A small image captioner, trained from scratch: encoder activation gelu.
Rows from block 4 of the image encoder, named by matrix and row number. Each number is 128 + 32 x the weight over its row's rms, rounded and kept within 0 to 255. All counts start at 0. After the name is the row's rms in percent of the matrix's.
# pw: pointwise conv (encoder.blocks.4.pw.weight, 192x192x1x1), inputs 96-191
pw.124 098 [206  76 164 220 175  98 158 118 157 103 110 125 143  53 102  77 168 101  70 107 140 110 103 110 127 143 162 151 192 131 105 165 174  90 109 135 155 132 138  82  92 100  91 162 213 105 168 123 159  90 132 132 118 136 110  67  93 122 122 120 122 148 117 121 203  92 118 108 115 121 120 154 126 146 119  83  90 107 107  37 151 122 145 142 125 162  81 144 141  82  97 135 142 107 113 123]
pw.126 101 [147 178 109 120 165 157 149 136 117 118  28  85 150 129 135  97 138 120 112  95 155 118 119 125 133  86 104 151 137 198 142 169  89 126 123 121 182 143 145 132 136 192 122 173 203 116 177 135 146 144 110  88  71 138 135 127  94 146 103 115 103 160 189 124  96  87 189 129 137 177 102 135  82 175 106 176 116 130 128 124 116 141 160 103 164 168 130 170 142 152  92 139 172 158 103 126]
pw.127 094 [119 100  89 134  88 201 179 126 159 147  89 203 102 103 186 146 115 141 168 139 169 150  99 163 107  97  97 118 118 161 103 112 162 155 167 119 133 232 116 105  86 139  93 140 147 129 105  97 110 125 162  89 159  96 112 140 117 158 149  90  73 122 116 156  87 153 115 147 172 112 149 120 102 108 119 144 161  86 118  96  95 132 132 203 105 149  86 153 163 122 150 136 120  97 134 205]
pw.128 100 [ 65 127 121 125 124 130 132 102 109 143  95 194 104 110 135 150 101 147 144  84 133 170 120 163 127  91  96 110 147 174  88  89 132 120 120 151 109 180 128 150  84 139 126 134 161 130 142  88 153 116  84 150 113  98 136 127 143  88 110 130 200 146 106  95 153 111 177 124  99 169 139 159 155 140 155  70  81 145  85 140 110 133  90 112  64  92 146 176 156 128 139 135 136 166 118 106]
pw.129 098 [ 73  80 128 124  99 156 124  99 126 142 122  97 115 173 160  98  61 127 153 190 152 169 113 144 106 101 117 143 104  78 173 192 131 100 118 106  97 107  77 133 171 175 138  75 129 143  81 118 164 102 130  94 147 108 140 158 107 132 206  84 104  97 142  38 104  91 123  94 113  87 155  90 164 137 143  95 146 141  97 100 108 173 196 169 138 150 108  61 144 149 131 239 100 135 157 123]
pw.130 100 [124 128 166 134 148 121 105 153 151  99 141 147 182 171  98 142 136 111 103  90 100 132 131 127 115 113 166 109 111 112 135 110 152 120 113 149 142 124  91 102 191 142  87 123 124 182 173 116 119 186 169 113  84  95 137 154  91 169 100 139 132  72 124 118  97 106 106 136 136 111 156 207 116 110  68 108 144 206 150 124 152 190 132 130  97 146 137  98 130 146  98 181 136  90  79 130]
pw.131 103 [164 100  94 161 116 110 190 170 104 104 140 150 173 193 112  90 142 146 114 152 158  66 103 127 132 145 137  82 139 124 130 103 144 124  88  97 135 148  92 109 189 137 173 101 146  74 204 115  99 129 173 100 140 175 124 163 121 154 105  87 105 107 131 175 132 141 117  73 174 138 127  59  92  82 172 106 102 104 129 116 154 106 134 194 122 148 120 138 115 129 191 130 135 105 161 115]
pw.135 099 [112 109 130 153 120  99 104 158 112 124 103 122 160 224 150 115 150 112  65 127 119 168 111 134 216 107 140  78 121 106 136 111 110 116 137 108 133 159 119 105 117 125 159 117 112  88  89 152 219 131 156 160 155 212 123 149 142  91 123 131 196  91  94  87 101 138 143 152 185 141 125  58 132 107 149  81 175 114 176  74 133 115 133 139 135 133 101 117 128 164 167  73 109 138 130 102]
pw.136 099 [119 153  81  84 119  62 118 118  86 110 136 139  96 111  70 112 136 182 111 179 101 135 151 152 115 103  96 107 124 128  92 116 164  99 102 128  98 177 114 124 110 182  82 126 122 169 136 164 113 119 124 108 114 123 123 116 100  63 155  96 120  87 103 133 144 177 104 139 147 149 144  86 174  82 162 115 118 103 133 110 106 140 152  94 133 153 119 174  57 144 162 149 134  90 121 102]
pw.137 105 [122 134 125 153  98  86 139 118 115 174 130 189 120 126 118 189 179 101 112 162 148 140  89 128 127 163 150 185 118  87 134 153 129 135 120 133 114 118  73 163 149 113 113 135 140  94  96 144 203 128 180 145 166 115 139 124  86 162 104 189 106 148 106  89 134  89  71 127  80 150 117 101 160 118 167 116 130 162 135 122 147 129 147  53 113 109 130  90 113  97 173 105 131 183 170  30]
pw.138 099 [195 134 130 182 199 124  96 146 118 185 141 115  88 163 120 128 142 121 113 154  90 145 106 149 135  94 130 153  97 144 139 135 103 115 186 206  66 103 131 163 122 104 114 118 107  96 128 160  84 142 130 122 175 103  92 131 138 170 173 140  86 159  30  92 153 137 180 126 122 176 145  78 106 112 142 140 117 127 143 104 131 118 154 183 184 105 108 161 178 139 148 105  98 114 107 167]
pw.140 096 [192 128 147 172 129 137  68 135  92 102 151 133 115 145 106 127 111 142  78 118 154 168 132 147 125  94 110 147  65 110 118 165 107 100 127 144 148 134  85 137 141 142 123 101 126 223 118  41  75 179 113 135 128 150 202 111 112  72 100 127 138  98 163  59  84  83 125 128 175 163 144 133 145 118 111 112 194 200 183 129 137 149 130 166  90 107 148 119 154  86  87 100 154 123 117 119]
pw.142 102 [ 97 151  95  84 142  84 119 105  92 108 141 132  88 150 203  66  88 123  76 127 170 122  96  96 140 145 145 125 112  96 153 152 113 123  99 108 141 189  92 108  60 115  86 150 175 125 157 145  82 105  84 116 114 175 121 158 102 142 155 174 173 129 153 151 187 147 116 150 103  94 137  63 219 128 112 102  84 116 128  88  81 149 130  54 146  80 167 116 127 154 138  75 148 166  97 118]
pw.143 097 [129 149 142 145 123  83 118 141 127 128 173  94 121 183 173  91 132 166 120 173 141  99  87 113 116  46 143  85 101 155 102 163 100 112 129 113 102 167 151 137 162 133 123 126 118 160 150  88  85 126 102  90 129 148 180 179 133 140 192 168 119 144 100  75 137  80 152 121 130 127 117 198 158  95 210 155 117 154 105 105  99 164 139 119  92  69  97 107 121 107 101  85 203 119 129 138]
pw.144 104 [150 163 194  98 126 100  99 118 142  93 140  92 106 145 148  76 174 122 114 149 176  82 142 134 119 156 156 156 175  90 156 112 164 154  95 111 156  81 103 135  97 182 139 152 130  94 129 116 173 190 173 171  98 139 232 168 101  93 136 191 162  87  72 121  65 124 124 153 165 132  94  90 124 151 135 140 144 119 221 131 103  79 125 160 140 132 119 105 129 160 104 121  79  61 138 161]
pw.145 103 [ 90 144 142 111 158  72 114 126 139  83 127 151 110 115 116 161 136 172 122 175  75 107 171 149 143 104 164  80 116 115  77 110 147 149 167  98  81 135  52 129 107  86 100 142 121 172 162 154 165 174  98 147 190 116 129 131 124 128 115 143 103  98  97 130 126 119  96 149 140 162 171 215 122 142 192 124 106 136 153 156 124 143  70 128 159 126 140 156  94 121 141 154 135  87 105 152]
pw.147 103 [165 134 185 161 163 152 160 129 100 205 129 163  95 137 140 151  95 140  95  83 123 121 122 126 104 117  90 162 126 116 143 153  89 116 179 112 138 144 167 102  97 160 183 120 162 124 145 127 172  93  81 175  98 156 151 122  77 130 157 126 161 141 104  86 137 159 145 180 160 134 155 141 152 120 171 128  67 103 130 165 170  62 157 114 165 180 137 140  77 116 133 120 115 101 180 138]
pw.148 104 [ 91 119 148 144 120 157 113 140 125 179 154  84 146 103 115 151  82  95 135 127 182 150 145  78 125 120 171 143 125 165 145 158 114 136 140 167 105 100 137  90 147  75  39 178  77 148  77 138 203 119 122 129 131  95 124 111 107  95 147 114 136 125  96 128 135 160 120  68 125 145 144 110 148 120  65  49 124 119  74  65  64 124 144 127 164  88  99 204 192 167 131 165 182 108 115 115]
pw.151 095 [ 86  97 136 133 162  92 183 159 160 147 155 108 136  91 125 132 165 154  92 146 105 104 161  88 140 176  66 159 150  99 123 197 122  89 117 107  61 190 117 124 148 124 118  89 124 121 183 121 128 121 107 118 108 128 109 143 113  44 133 255 139  81 189 129 119 128 133  96 138 161 160 176 126 131 107 120 134 131 141 126 158 154 126 123 110  97 161 144 154 132 158 151 101 115  89 143]
pw.153 099 [123 153 131  93  78 125 120  49  87 104 122 170 135  60 115 181 144 219 145 127  70 100 131 105 172  88  72 177 127 163 103 113 113  67  79 126  95 123 164  67 150 114 121 142 142  97 119 176  89 137  71  80 107 139  99 126 173 147 118 102 115 107 143 142 140 117  84 133 114 175 167 149  99 104  99 182 104 124 104 147  75 152 161  95 140 102 113 113 223  99 138 141 131 132 108 129]
pw.154 095 [137 156  97 134  99 109 162 140 102   5 161 160 125  94 185 113 132 124  79 105 117  91 126 100 141 121  87 197 156 106 124 134 167 135 113 128 153 107  97  67 162 132 168 130 113 104 118 145 137 126 134 133  81 137 143 105 162 105 110  71  91 108 150 127 127 145 112 187 120 127  97  77 165  89 148 121 112 102 166 114 148 178 246 135 109  90  93 175 113 173 156 157 173 122 181 106]
pw.155 097 [106 154 101 108 111 207 142 106 106 125 170 136 143 128 166  73  84  77  95 145  86 118  94  61 113  78 149 104 114 155 167 187  87 106 142 174 154 118 139 127 110 112 152 173 100 145 119  71 149 116 172  85 123 158 165 164  94 132 159 175 136  84 146 108 157 133 163  99 180 138 129 162 155  96 147  73 134 121 168 148 120 162 120 158 102 105  68 137 141 132 182 110 139 127  95 136]
pw.158 104 [106 122 163 157  76  81  77 162  92 121 123 213 120 131 115 152 117  94 115 105 145 122  77 127 115 124 124 109 106 125 124 151 140  69  56 149 114 113 136 152 169 124  74 134 151  73 155 167 133 173 164 119 141  87 111 132  78  88  76 120 107 174 189  77 120 117 192 136  69 198 193 145 139 151 133 134  65 136  90  89 194  72 112 136 147 114 151 150 121 118 112 101 126 108 116 117]
pw.162 102 [ 92 120 145  64 154 174  76 124  89 105 103 171 107 154 130  84 169 128 160 179 150  55  94 154 130 100 141 105 120 121 100 136 103 172  83 162 160 155 129  91  65 141 182 137 123 143 101 161 128 175 138 103 152 118 119 171  81  93 114  89  91 176 186  53 131 173 141  79 110 122  89 126 140 133 177  91  80 100 146 116 203 170 129 164 205 134 138 158 122  96  72 181 136  95 105  79]
pw.163 112 [104 145 145 164 116 152 166  83  90  99 129 149 125 120 132 115 123 147 128 122 152  76 131 123 162 120 151 177 103 136 117 155 121 158  82  91 113  88 104 100 129 142  60 118 156 136 144 139 185 129 136 105 124 153 128 127  83 128 148 127 143 108 103  92 116 165  52 146 188 203  93 133 100 142 101 131 130 179 143  93 141 112  73 147 175 231 154 116 132  68  94 145 129 133 145  97]
pw.168 109 [104 116 141  75 107 164 116 147 116 162  76 124 102 111 161  93 130 144  97 131 130  76 115 139  75 131  95 119 194  99 187 131 117  95 125 116  90 123 101  67 161 111  82 165 130  88  87 146 136 156 187 125 177 139 118 149 107 101 214 154 161 131 173  73 151 159 133 124 147 159 172  72 139 182 102 173 133 103 148 123 159 149 126 132 125 137 106 123 174 122 130  83  68 151 132 120]
pw.169 101 [ 80 144 167 172  89  79 127 103 158 127 120 134  88 105 135  76 131 142 105 123  93 112  61 171 169 139 122 139 123 137 125  73  88 137 183 150  97 117  42 112  74 147 151  83 145 136 129 101 129 112 135 112 119 116 151 233 127 138  80 129 144 180  85 126  97 137 164 149 155 132 171 188 121 167 120 111 124 137 135 103 176 104 125 164 106 150 119 157 158 108 114 165 101 115 128 122]
pw.170 106 [117 130 143 124 131 173 109 125 113 134  98 128 109 177 135 149 146 166 173 133 125 126  84 142 139  92 169  99 173 129 145 126 144 144 162 135 153 146 186 104 169 202 129 100 152 127 125 144 101 105 175 124 140 152 145 143 142  89 122 124 105  63 166  98  95 120 130  89 123 196 146 199 132 131 119 164 139 143  90 110  95  49 137  94 114 120 105 231 112 126 142  76 112 135 136 150]
pw.173 100 [149 134 178 148  77 158  78 116 142 104 142 119  84 119 117  65 129 169 133 105 153 120  88 121  99 130 167  96 111  97  80 118 145 140 112  98 142 121 169  93  81  87  97 122 154 140 213  77 119 129 158 187 191  90 105 106  77 130 137 150  99 102 146 141 160 120 136 126  93 199 113 136 145 177 160 124 157 167 159 160 152  88 122 107 110 127 138  73 122 159 130 151 133 112  91 114]
pw.176 099 [ 90 128 121 105 159 209 143 123 116 144 118 190  92  97 209 120 125  69 117 144  87 160 142 103 150 178  93 138 130 120 170 145 134 148 177 101 116  47  89 150  77 108 123 127 158 156 120  57 124 152 150 145 176 135 149 139 158 204 111 117  85 153 120 150  83 141 110 133  88 138 111 128 137 125 140 131 133  89 120 111 101 130 139  66 157 133 137 134 114 110  89 160 103 158  60 120]
pw.178 103 [157 118  94 108 132 129  91 132  91 133 161 104 117  77 132  62  84 113 143  89 113 111 172 134  76 111 113  77 117 131 124 137 179 188 120 153 139  99 152 202 102 112 108 222 130 159  84 189 157  89 109 170 116 136 124  89 130 150 131 122 155 142 201 124 192 163  91 151 113 126 154  76 152  96 158 127 109  92 117 118 104  74 100 116 146 131 116 164 108 114 139 144 222 115 133 144]
pw.179 101 [138 143 140  86  90 117 255  90 171 116  84 155  94 121 183 106 125 176 159  96 159 124 154 134 201 142  56 100 150 132 109 114 113 139 152  85 201 126 129  69 144 119 126 111 113  89  68 155  98 181 143 158 125 126 126  91 129  80 123  96  96 159 156 172 146 127 135 205 100 115 163 151 121  93  81  81 151  94  94 122 158 166 143 116 109 118 138 120 146 132 116 166 137 187 152 141]
pw.180 105 [126 105  98 152  54 111 167 102 190 111 120 127  95 113 140 120 121 116 114 118 185  98 139 148 158 131 146 115 161  86 128 140 193  87 184 180 117 136 162  86 133 163  82  98 119 145  94 123 228 134 163 124 136 130 139  95 122 147 103  73 118 148  94 112 119 181 109 146 215 191 117 165 135 120 125 136 115  88 156 158  72  97 110  83  74 112 120 142 154  97 170 107 160 125 133 122]
pw.182 104 [114 155 135  89 112 105 100 108 124 120 130  56 107 158 110 136 144  67 132  73 153 137 105 181 132 149 100 163 128 122 195 181 108 158 176 108 132  54 132 170 116 141 169 148 133  88 137 103  77 107 132 111 147 163 136 131 125 131 127 174 159 136 194 124 170 143 108  90 171 159 144 137 166 150 150 147  52  98 107 126 224 197 135  83 140 170 118 158  88  99 114 121 106 157 133  76]