From a checkpoint of a small image captioner.
Model: 32-pixel images, encoder arch convmixer, encoder patch size 4, decoder width 256, decoder layers 6, decoder norm layernorm, decoder activation reglu.
Training: 5700 steps, batches of 384.
Rows from block 3 of the image encoder, named by matrix and row number. Each number is 128 + 32 x the weight over its row's rms, rounded and kept within 0 to 255. All counts start at 0. Numbers have three digits each. After the name is the row's rms in percent of the matrix's.
# pw: pointwise conv (encoder.blocks.3.pw.weight, 192x192x1x1), inputs 96-191
pw.84 095:106141084177131139165161120171093092147197168113107134083102100145106112164148101155106136095098126085068125196118088126122149112130119134120158132092095196133080163100154133114138177133109196157130171122092072139129064118145165102147103073156217125125074117107112155083207165123121158141
pw.85 094:154123193158097106138146153128158136121128113100128090181129146193102181132141140086157133085132150176069058091126045089084146163099093169173104109095123104099187160096113132075111110084117126114118197090183112147157105141158117137135101158124086195163145132148185073095156126112200107123
pw.89 103:086148129113175131113133143139086143118090133148111111116136137087184122148209214129127148149112155176118108145152145142118123114200140082153056148182194136088088142081127163154100086160111125095132112154101085129108075108127097067114099107136122092147089132082146235112171155140116085120
pw.91 099:146129146116167080128153184119125123075124140109127168112142116112096114135125194134176105167138080135134122126122146113107150141099114114125113119157142109192150114103107128228122135134066128060151104117121152162164155089222148136154173141126179116110166155125133096127159155110117084133
pw.93 104:053086084081104105144067119082148113143120180067114157162123124120096074202128207139124108131139135111133112169129119094138119225150144146156119131120082180096182194110125167076138138164139159142093158082158094116114095158166125144157105125097120136105113119142030099131104125131112126132
pw.94 096:128110107149139146131103105135162135121139201125053153112091154082128145166098107144166146144162140179107142122090149083160081171146133219136113095141117122137124138095150177071113220085167112165092115147146068116111148127088165112061122116137131147111124106093115113156116122102110137112
pw.95 097:130098152121131144098120152095099122165127091149105122092111064140112187137155099105105181132174108117167120130075108163169126171128151105117107132143169044123076139207119127127126100139120064112160110105122209149174126087094112082161144146195159121146090151153112110155066109112117066201
pw.99 107:070158144122108136188122179109150118106171100124120102102247129100095176071096165152159130110056121125125128059157189124167077120085123108136087109137190112121078083117153096157119116135163175125160174122142192120138138144121114149078074103205097152072179130110102139135153128171112093093
pw.101 101:156084086126163131167117103120115153115165121132112120142097119121170108125100084135143106130142140147127127116099125058151149166085166118131112087101085149201135115099124124103080167157088101132200095149161109225107111101120125122117151113179063107063096105107246159119077116083142109150
pw.102 097:124099122155089145132102113125117110166094152090128176178165151126154135078126164128138094101167141062175149158151129173107110111105140151105138055128105106156128156089105109057107122131120132153129081089117145185146152157181039126096104134077157093143025113066098167154155186126143078175
pw.104 103:133142092163199103109113102129130114106147173151079175078123157118137157097120063145190089130126105141152129149175064148090177159104124077095164081187150113142118122192106106130146125090178152163105123132140112107171115064198150134166111132094120097155164110189132119108154111085106145136
pw.105 098:103154113156106162134093141134126105117187128155133118097179106156169114153118144095131127120090122080119097169105124159116156128099119147057153117177121160192106094137146110134110077154164143112130115067107135165136201116149179095040071103102085097139098099174064112112134153122146133097
pw.107 106:129210128111151127111141127206190150139109160140139116165106134141129125148152134144140164103152079093077151189124130151126073112134166071108111118136083114078152136148122184082158176160119152108114104120130162093044138128158125180169063126145116114127107135110110157132136140124153167092
pw.108 097:095126115111143153086103124094128171115126156142148113130101093115097156127108023105155113072114126120152166149134126127163118118120089139088109072125132105123195170114072108239085122160131177066116221098105102106088176063083098162164151154120156133130134133102150138094071100126126127116
pw.110 108:138091136116097121142093110154154129182163146157128090121146136153137083131108107123150152099127126130128127105099174098085181133135126122139106042068127113051090173120129115141159100170146140072129092099149138145104087120103091181166220131085174143191117094142107171102078158100092144117
pw.111 097:142146105163180095151124105121082104142109144129130159166062112130171129214134120172099160214099113157106117125142128144114119097184084148133124122059093134129159160127112085107113083099175032151142157097112092118108074148136159125143091106118136123079194128140127120136103122101151105159
pw.112 101:115114133076168126103143094107162120131088133154114173173089120095165121099080126190168136118154142087192145161100118128136186117071140185098107119127164154091079098126127153184204094088139126145141137106095170089150188121142153119126220081127142141212137154184131152101062111157141141141
pw.113 103:145138114105119160138068192101156137107143093088100107129093119109120177125130150159141141132158088058126117100083100167205139187186092097114137099103142105133118096126129050103156138082115144144115071174189107127130152161115119112119127158093067138056199170191134119125126173156161064173
pw.116 105:111073090201110108104108133156159112107137047109156148111068059105102112156097116121131120067196210102180176118087174124125182141104096158110075131115097134132129186091118153131142135105126097137113103130143116139157151155161128129105134112077135081182091149133161186138161131162073160130
pw.120 098:155145125143094102097154089082147175088088152122133107170104145200137147120154124160123158138155088091167113099128141137123122174154110153111126116133156138116132130077129117107084156127083087108143093159131108085121133164169157101089143182131194145090122126178120140114091112108128106080
pw.126 101:102125111091062131106107157140183086160146105111073185106100129122093058127129200111163175093184114133116117186111141104124180096061151215119099169147089132148140181116187116119139085083163166074120119125166122101113199142119159179139119231128195147139161097129079113091174099125127181115
pw.127 094:148150108123113114121120138095156148161154091121141123059088119141153156176129129111060113093100118098065147155187106122139155153086145106112080085086113107142069157124152144074130105184062161138146072129126181114096133103176197135144184084157145138141093151124174152088165131103139123149
pw.128 095:143103153126097103130071103106142110163157085135164167171138117143172187125150084088206119140099110113096110095040144159115144082142127111107166105167155160144104079081160094163103177052085145121144135142168098100165148158114151138192146159063159176172064120168101143184097065169129150118
pw.129 103:143094111116104146128112102104159137169150116076117107084090098141177141158130112146130179075167155105139155098187091125132185125050139180175107178118134118093127148195102156158108149067175131121187174129140151132130105149132209098128084069149084090117113083116159092076190145087128080102
pw.130 100:189072139143148145152138146147171165141104151105108122136139126122132133101090113073090093140098091145121101094214095131177040122161173115151087073095163120094176126100137100094228123128157107166144110102123123146162138105122075138140152168142097136131101073120164180146127123112130143108
pw.131 101:210116127075176166165107219075125113144169119128144160088087106146142089141169094142139085088142076119110092130130152076123149166139118104138151118139126112100146155154085108160110109112122108114118126107094158131132119136135074104207141144097120051105133150141114142146084118115141111155
pw.136 101:112134083176114115149176118168168083154097124156119131117097088156034075218124106163145133133087123170144149156082118161102118151109112162116110106145138124150168101135146113140097126169105140156115100153118149120107152129112108102073109169169116101180121138128139106124110189196096105116
pw.139 095:107152163111157130195150124128110109115134126167128180159130210096153148110138136152096142128147109135084099164137147114190202127146174164144085153118150135127172061095141164154127111101104122093094048094125106139145109083095118148111140122155075126113138175117115137139142130097137136152
pw.140 096:174102095119114161115134156179131122143169124145094097131111181168167129112098098110165055088137115125217127109064146044126122133132162123128087153163127144154102114157139111137196138043166157056079114073147096168114109119184130150104208092123171109109166149133077096172154165148126158140
pw.141 111:105165088133233056139066113187117119101159144100142146151176100138167143128138144128130136075092148165117110166189111143173098082104132134097126110113155127099122150146138082065138157132115111163116145186116101113074129127108165137130150220078097121123146112161082181135125147110155116134
pw.142 102:176120132100183201125121140169100130163104144085071171163148132114209104124144063146177129119185107103140181068141141152122115134126100133141115112124046107114137122117150108121134150139136119088116121116125139069106182155110167164167186124184083088208120118110138126117056071113074163177
pw.143 098:135069161181154088190110094159125086126141160100137131151085163123099151108126106137132093105071120139092070230098108164087149098144185089090142142129071174095093116053217104081095128167139134127143129133120096111084088159127084148187111082146193117185103148111097117148111150138125121148
pw.144 098:110076144113153097217135166115120122185103180117138148115128121160107176137069107100087060144127119125071110113144113136199199153066100116159095106103109106112139091165117175129114108073139156138124115236162165137147146119140101125085119090126087104118089192118161138090133152125130145167
pw.145 093:117071137117124160110143112173135062203074163088081145087172133106068115099109135159137096131105102189181073166137097111097156107112132093119190116107093099107150110165140126164092141141130199177100121145155104136136133156123143098138171093195077163181079158103122170109130174118184130127
pw.146 104:162110078140155193104124134189149171114116114170174106063103137152165116119177080126176151086130094140112184149058140112128055185133089162147176128174102146144130141174112192126120162105125107062125139087104105149168147119150116128189114111089161138148098094056065113101099205159167160141
pw.147 102:134112200122106046202176108123163083099141130124148100164193155155139105159141069172157108113167124149126142129095097144092094118145126145059106210158149122144084155099194131166133129070126133176080143129100166137130098113083210175134115111147109123164136137092157101186107128112113147182
pw.148 107:135144113093163115105127119143143116120142087134145120159159104129147096166111154162107127126146109167238148114110095112139153085158146173110113044106127145158077155161149078158126108118070135126122216151195144141132134121067102111071082105141131089102175076128205124139072145067175140135
pw.150 104:112172144091111090111086151096137097107076103129151135094132125117118105106147087158104154168176122124092147126104041100149117169130141169143124152100145143078147144145221110075155145178205155118181125122126162128168164165112135106099128146187120085133155119123114167118161165134092181118
pw.151 092:119097159163114167157160115153182124141125111145104124112099120140182214126102124115123115081171121174108140087113096124121133106084086185040132143178167120212115192085130163142123134116101194135147172163169152101112110150087129115134086145153116114101169130144116087138112142202158137106
pw.152 102:126090157097104091185122081122107148146086136140114223080080090129131099146078188154163174112113071206156094114117110145141165072105154136154197123061128127156158127130213144143113127178122091172168091117154127177160120131100144126145111106154101145109094143129087111142150071130183128118
pw.153 102:163181116171153141183077138147094075161136175153157157164178117134112119180101169090132087087157099099120152119175139133073185110120132164141101125145175141137144024159129124105116220085126098136161140124105141141124145149145122130164023139124074136109129139107106099151086084118118116132
pw.154 093:118151128168129090208096146145145117129163163141122102125125149122132040131113151068091121112175082126128132197158153117162196123109116150169149163093146155071111104108095151066111190116104159125184063130142093094157157141099115147147151098172124138079163054187159119134107074108132158153
pw.156 106:152098159123148078093121131122139103109120108139114119204127050160188158193103148111161066132102109078153160144127136213165146152123182153126117096134121106119111126074165092125071186129157136197138116136130136123141105161105135074130148058150148153133184104140130159135094136151089131167
pw.158 102:080112129077111110120118138171112164182135072066075125111110163117139080093071129168107126101176093112130129099137086160133177109112150133081155095107161164141156130120115118112144090174088137140116064081149185154135159152140198147138157143148145151123180079123125211180155132096144187116
pw.159 105:185054153095145119154088136112137123105146156127099131185087118110130141124108103115189154153141214160152126119125188101105140143068128111108126146140132186090125130092075137087127105153174104135172141228144155101091128147138141136096137091092155163108131155089126156105140103103086116154
pw.160 093:112119112074118158123108135169169062107112166155113152110117121113168151147093144202160162086108112175149158117107148095128094124154136157171178121077137075174132161089152152119170092118092187158165120123089146120170163167125134083096123145176168176129109134128164138110119105137109079127
pw.161 100:143119148155231112124125166086126147133171112094158128109126098190112159127091142178128094114133105068145122176173130112148166126108150109161123118084101101170130176115141083099095075107118093142087103089150094092064159178121081081195094090185133105117104145116150106171110114117134097138
pw.162 098:146074073069110132127148150161103111148165112136171164087189102115090166147126135085115074142085150178126143142053111123116163140162127102154170161150092149098125176086149098123168091115101177131169143155162132143105198074131121076132137143094161095127125113137108090132157114148177150138
pw.163 106:123154103123062173140248155118124103145167118168110148100161146201130129166111128129091126101062173116093127092155108102140175078093139105151143098092104171135117131106104138131116127139200097135092106110147125138103159159175155160137116116131142163118125141147069175151088108154170120091
pw.164 101:135086121143171135106083184146143089144123057124143138140220121160131080087082142183119151137125159124179129142158124064088164111124145154137101110138096134146167095083061169124137117153125096107189142135150129088147087156141120115170134125103082074167143103099102104079148177151075099114
pw.165 101:155157094120160136150104152160161118132164143080116128110165099104104145121121102050088129076178124163160135114130091030136146116162095138159140131101127094168147112129103148116095171132153197118110140134071161095066126078137157137170128107089178095135149106096097100173084151133089167125
pw.166 097:146108118082140118121112149088094112114141130125150132143113187108126091126124089127122101189134106152124079127095116123141117085158163101171136086143159120115134134097078134209160137172130078126161120139147178112121182157141139156100142138114103113121169118115130128112211199081206176113
pw.169 099:168167110163095133153125175120151149114169119133157120154152169185197128190132127105104094147083169137154132187039168091117035142171128113136109096107093160159118152135105149088151145131087110130169100114164084135135126085107085131124147091113137142075156115116132151077160178135096152124
pw.170 096:158079146158168058172141149076099131091145140152136148181134119145124112098152112096172105161175156177135089143132108138099099134128105178115121120133150204191143145040158125121148133142111093139166137150090156108100143133111089143126092226109102116088127062145093104157114130143126168150
pw.172 098:115183085159138084132117172151117125161124083082094115081140123113103125087107135088127096130134130127128105141101212203108101117103120144127060121112122086167130131099084136103139133144109136094178146074144107124146118117130193159053129158097126124112112074122131150192145133064146063141
pw.173 102:115110136095081117118144100120132111169148130082146113153167074227151147132114132169117110142163174142130163065139145084163108156131149115136148138170148103110173104118106130121107173172199133094120090064103129082110100121116131081071130141149128154125146156104082059095112139070118082127
pw.174 096:153146099121126072092133101135103136132175156144148170134180163156161105135130132169143151125105141150112129136124097141115147193127109198113103109192214117139192148101145165202044109087053166088145078198100116158133102148139197129124115143202113110121145143150135118143074127134143128148
pw.177 097:129135117104159165130109134143075120144117128116108095069081104169196105111164129126144203173102149183131127123104141103109103175173122093136100154154162135041117130171132193110114131096154127141111085127114095135129117101115121105113134151096145136097092198172071116188156138093136082159
pw.178 104:174139112115113115125109131105164144100092132095120120121091136116159154073159136143107099116157116092160099115069146047096100128161158171115129190155175164120144106172147090130132122141126119130167118088176109157158111217073098136161185162083123137213116151096118060161109112117134133120
pw.180 098:155158213095139101154137141192097158142161070139124096115196103099114146129101096136148163108120113113147148118129127125148088107107105132132112147135088118157117109141208189110116127178120148110118141152076088183135082184110112128151165116149150116239165093124088175155143183124148148078
pw.181 099:145152197136129117178132149155208099100187103134076134105083205096147102134132098124099127117103147149245076175105137145101125149130136169114106129096055155119147163134100158108143067158124134104163140161081143108147162139184165087118121103168148154095097134123131168123111122142153134134
pw.184 087:133127120165114141129084175113142127109144157119153101093118148101166173150117107152162139121127120183085061182129125107133108144126112153149087093148136143137158090099065117180109135136189105087106138193137080187165173115125133114144148148057126135136139102091117119145152116136130101122
pw.187 099:073163118139219107162090091119159154161155132156104149164072113196133167111077129089149131187144112075175116113137119210115114122138106150106119156101155136124124134157075107115139104139175107101171126162129120085090126190141148156094174109135081128147114126093181118100153122122117095153
pw.188 108:163137103161208182162120154123124129098078037083103145142136093120096105138088051147139077166080152106084130114148146108160124071131142110144121134148124131096090108059150165110118146150154122149127138156106105124151158160159144081090157157083090156180115153206054112157118101118162114135
pw.189 100:135137070113085127110115127121081143209167135098134117097108101064180114138075150058140150159139129122093136064093088083072156123157177159123156120149159082119114135135101133160064121090132085173170124100143159121095158109105089129102157155092191160167166068190145155135120100152124027103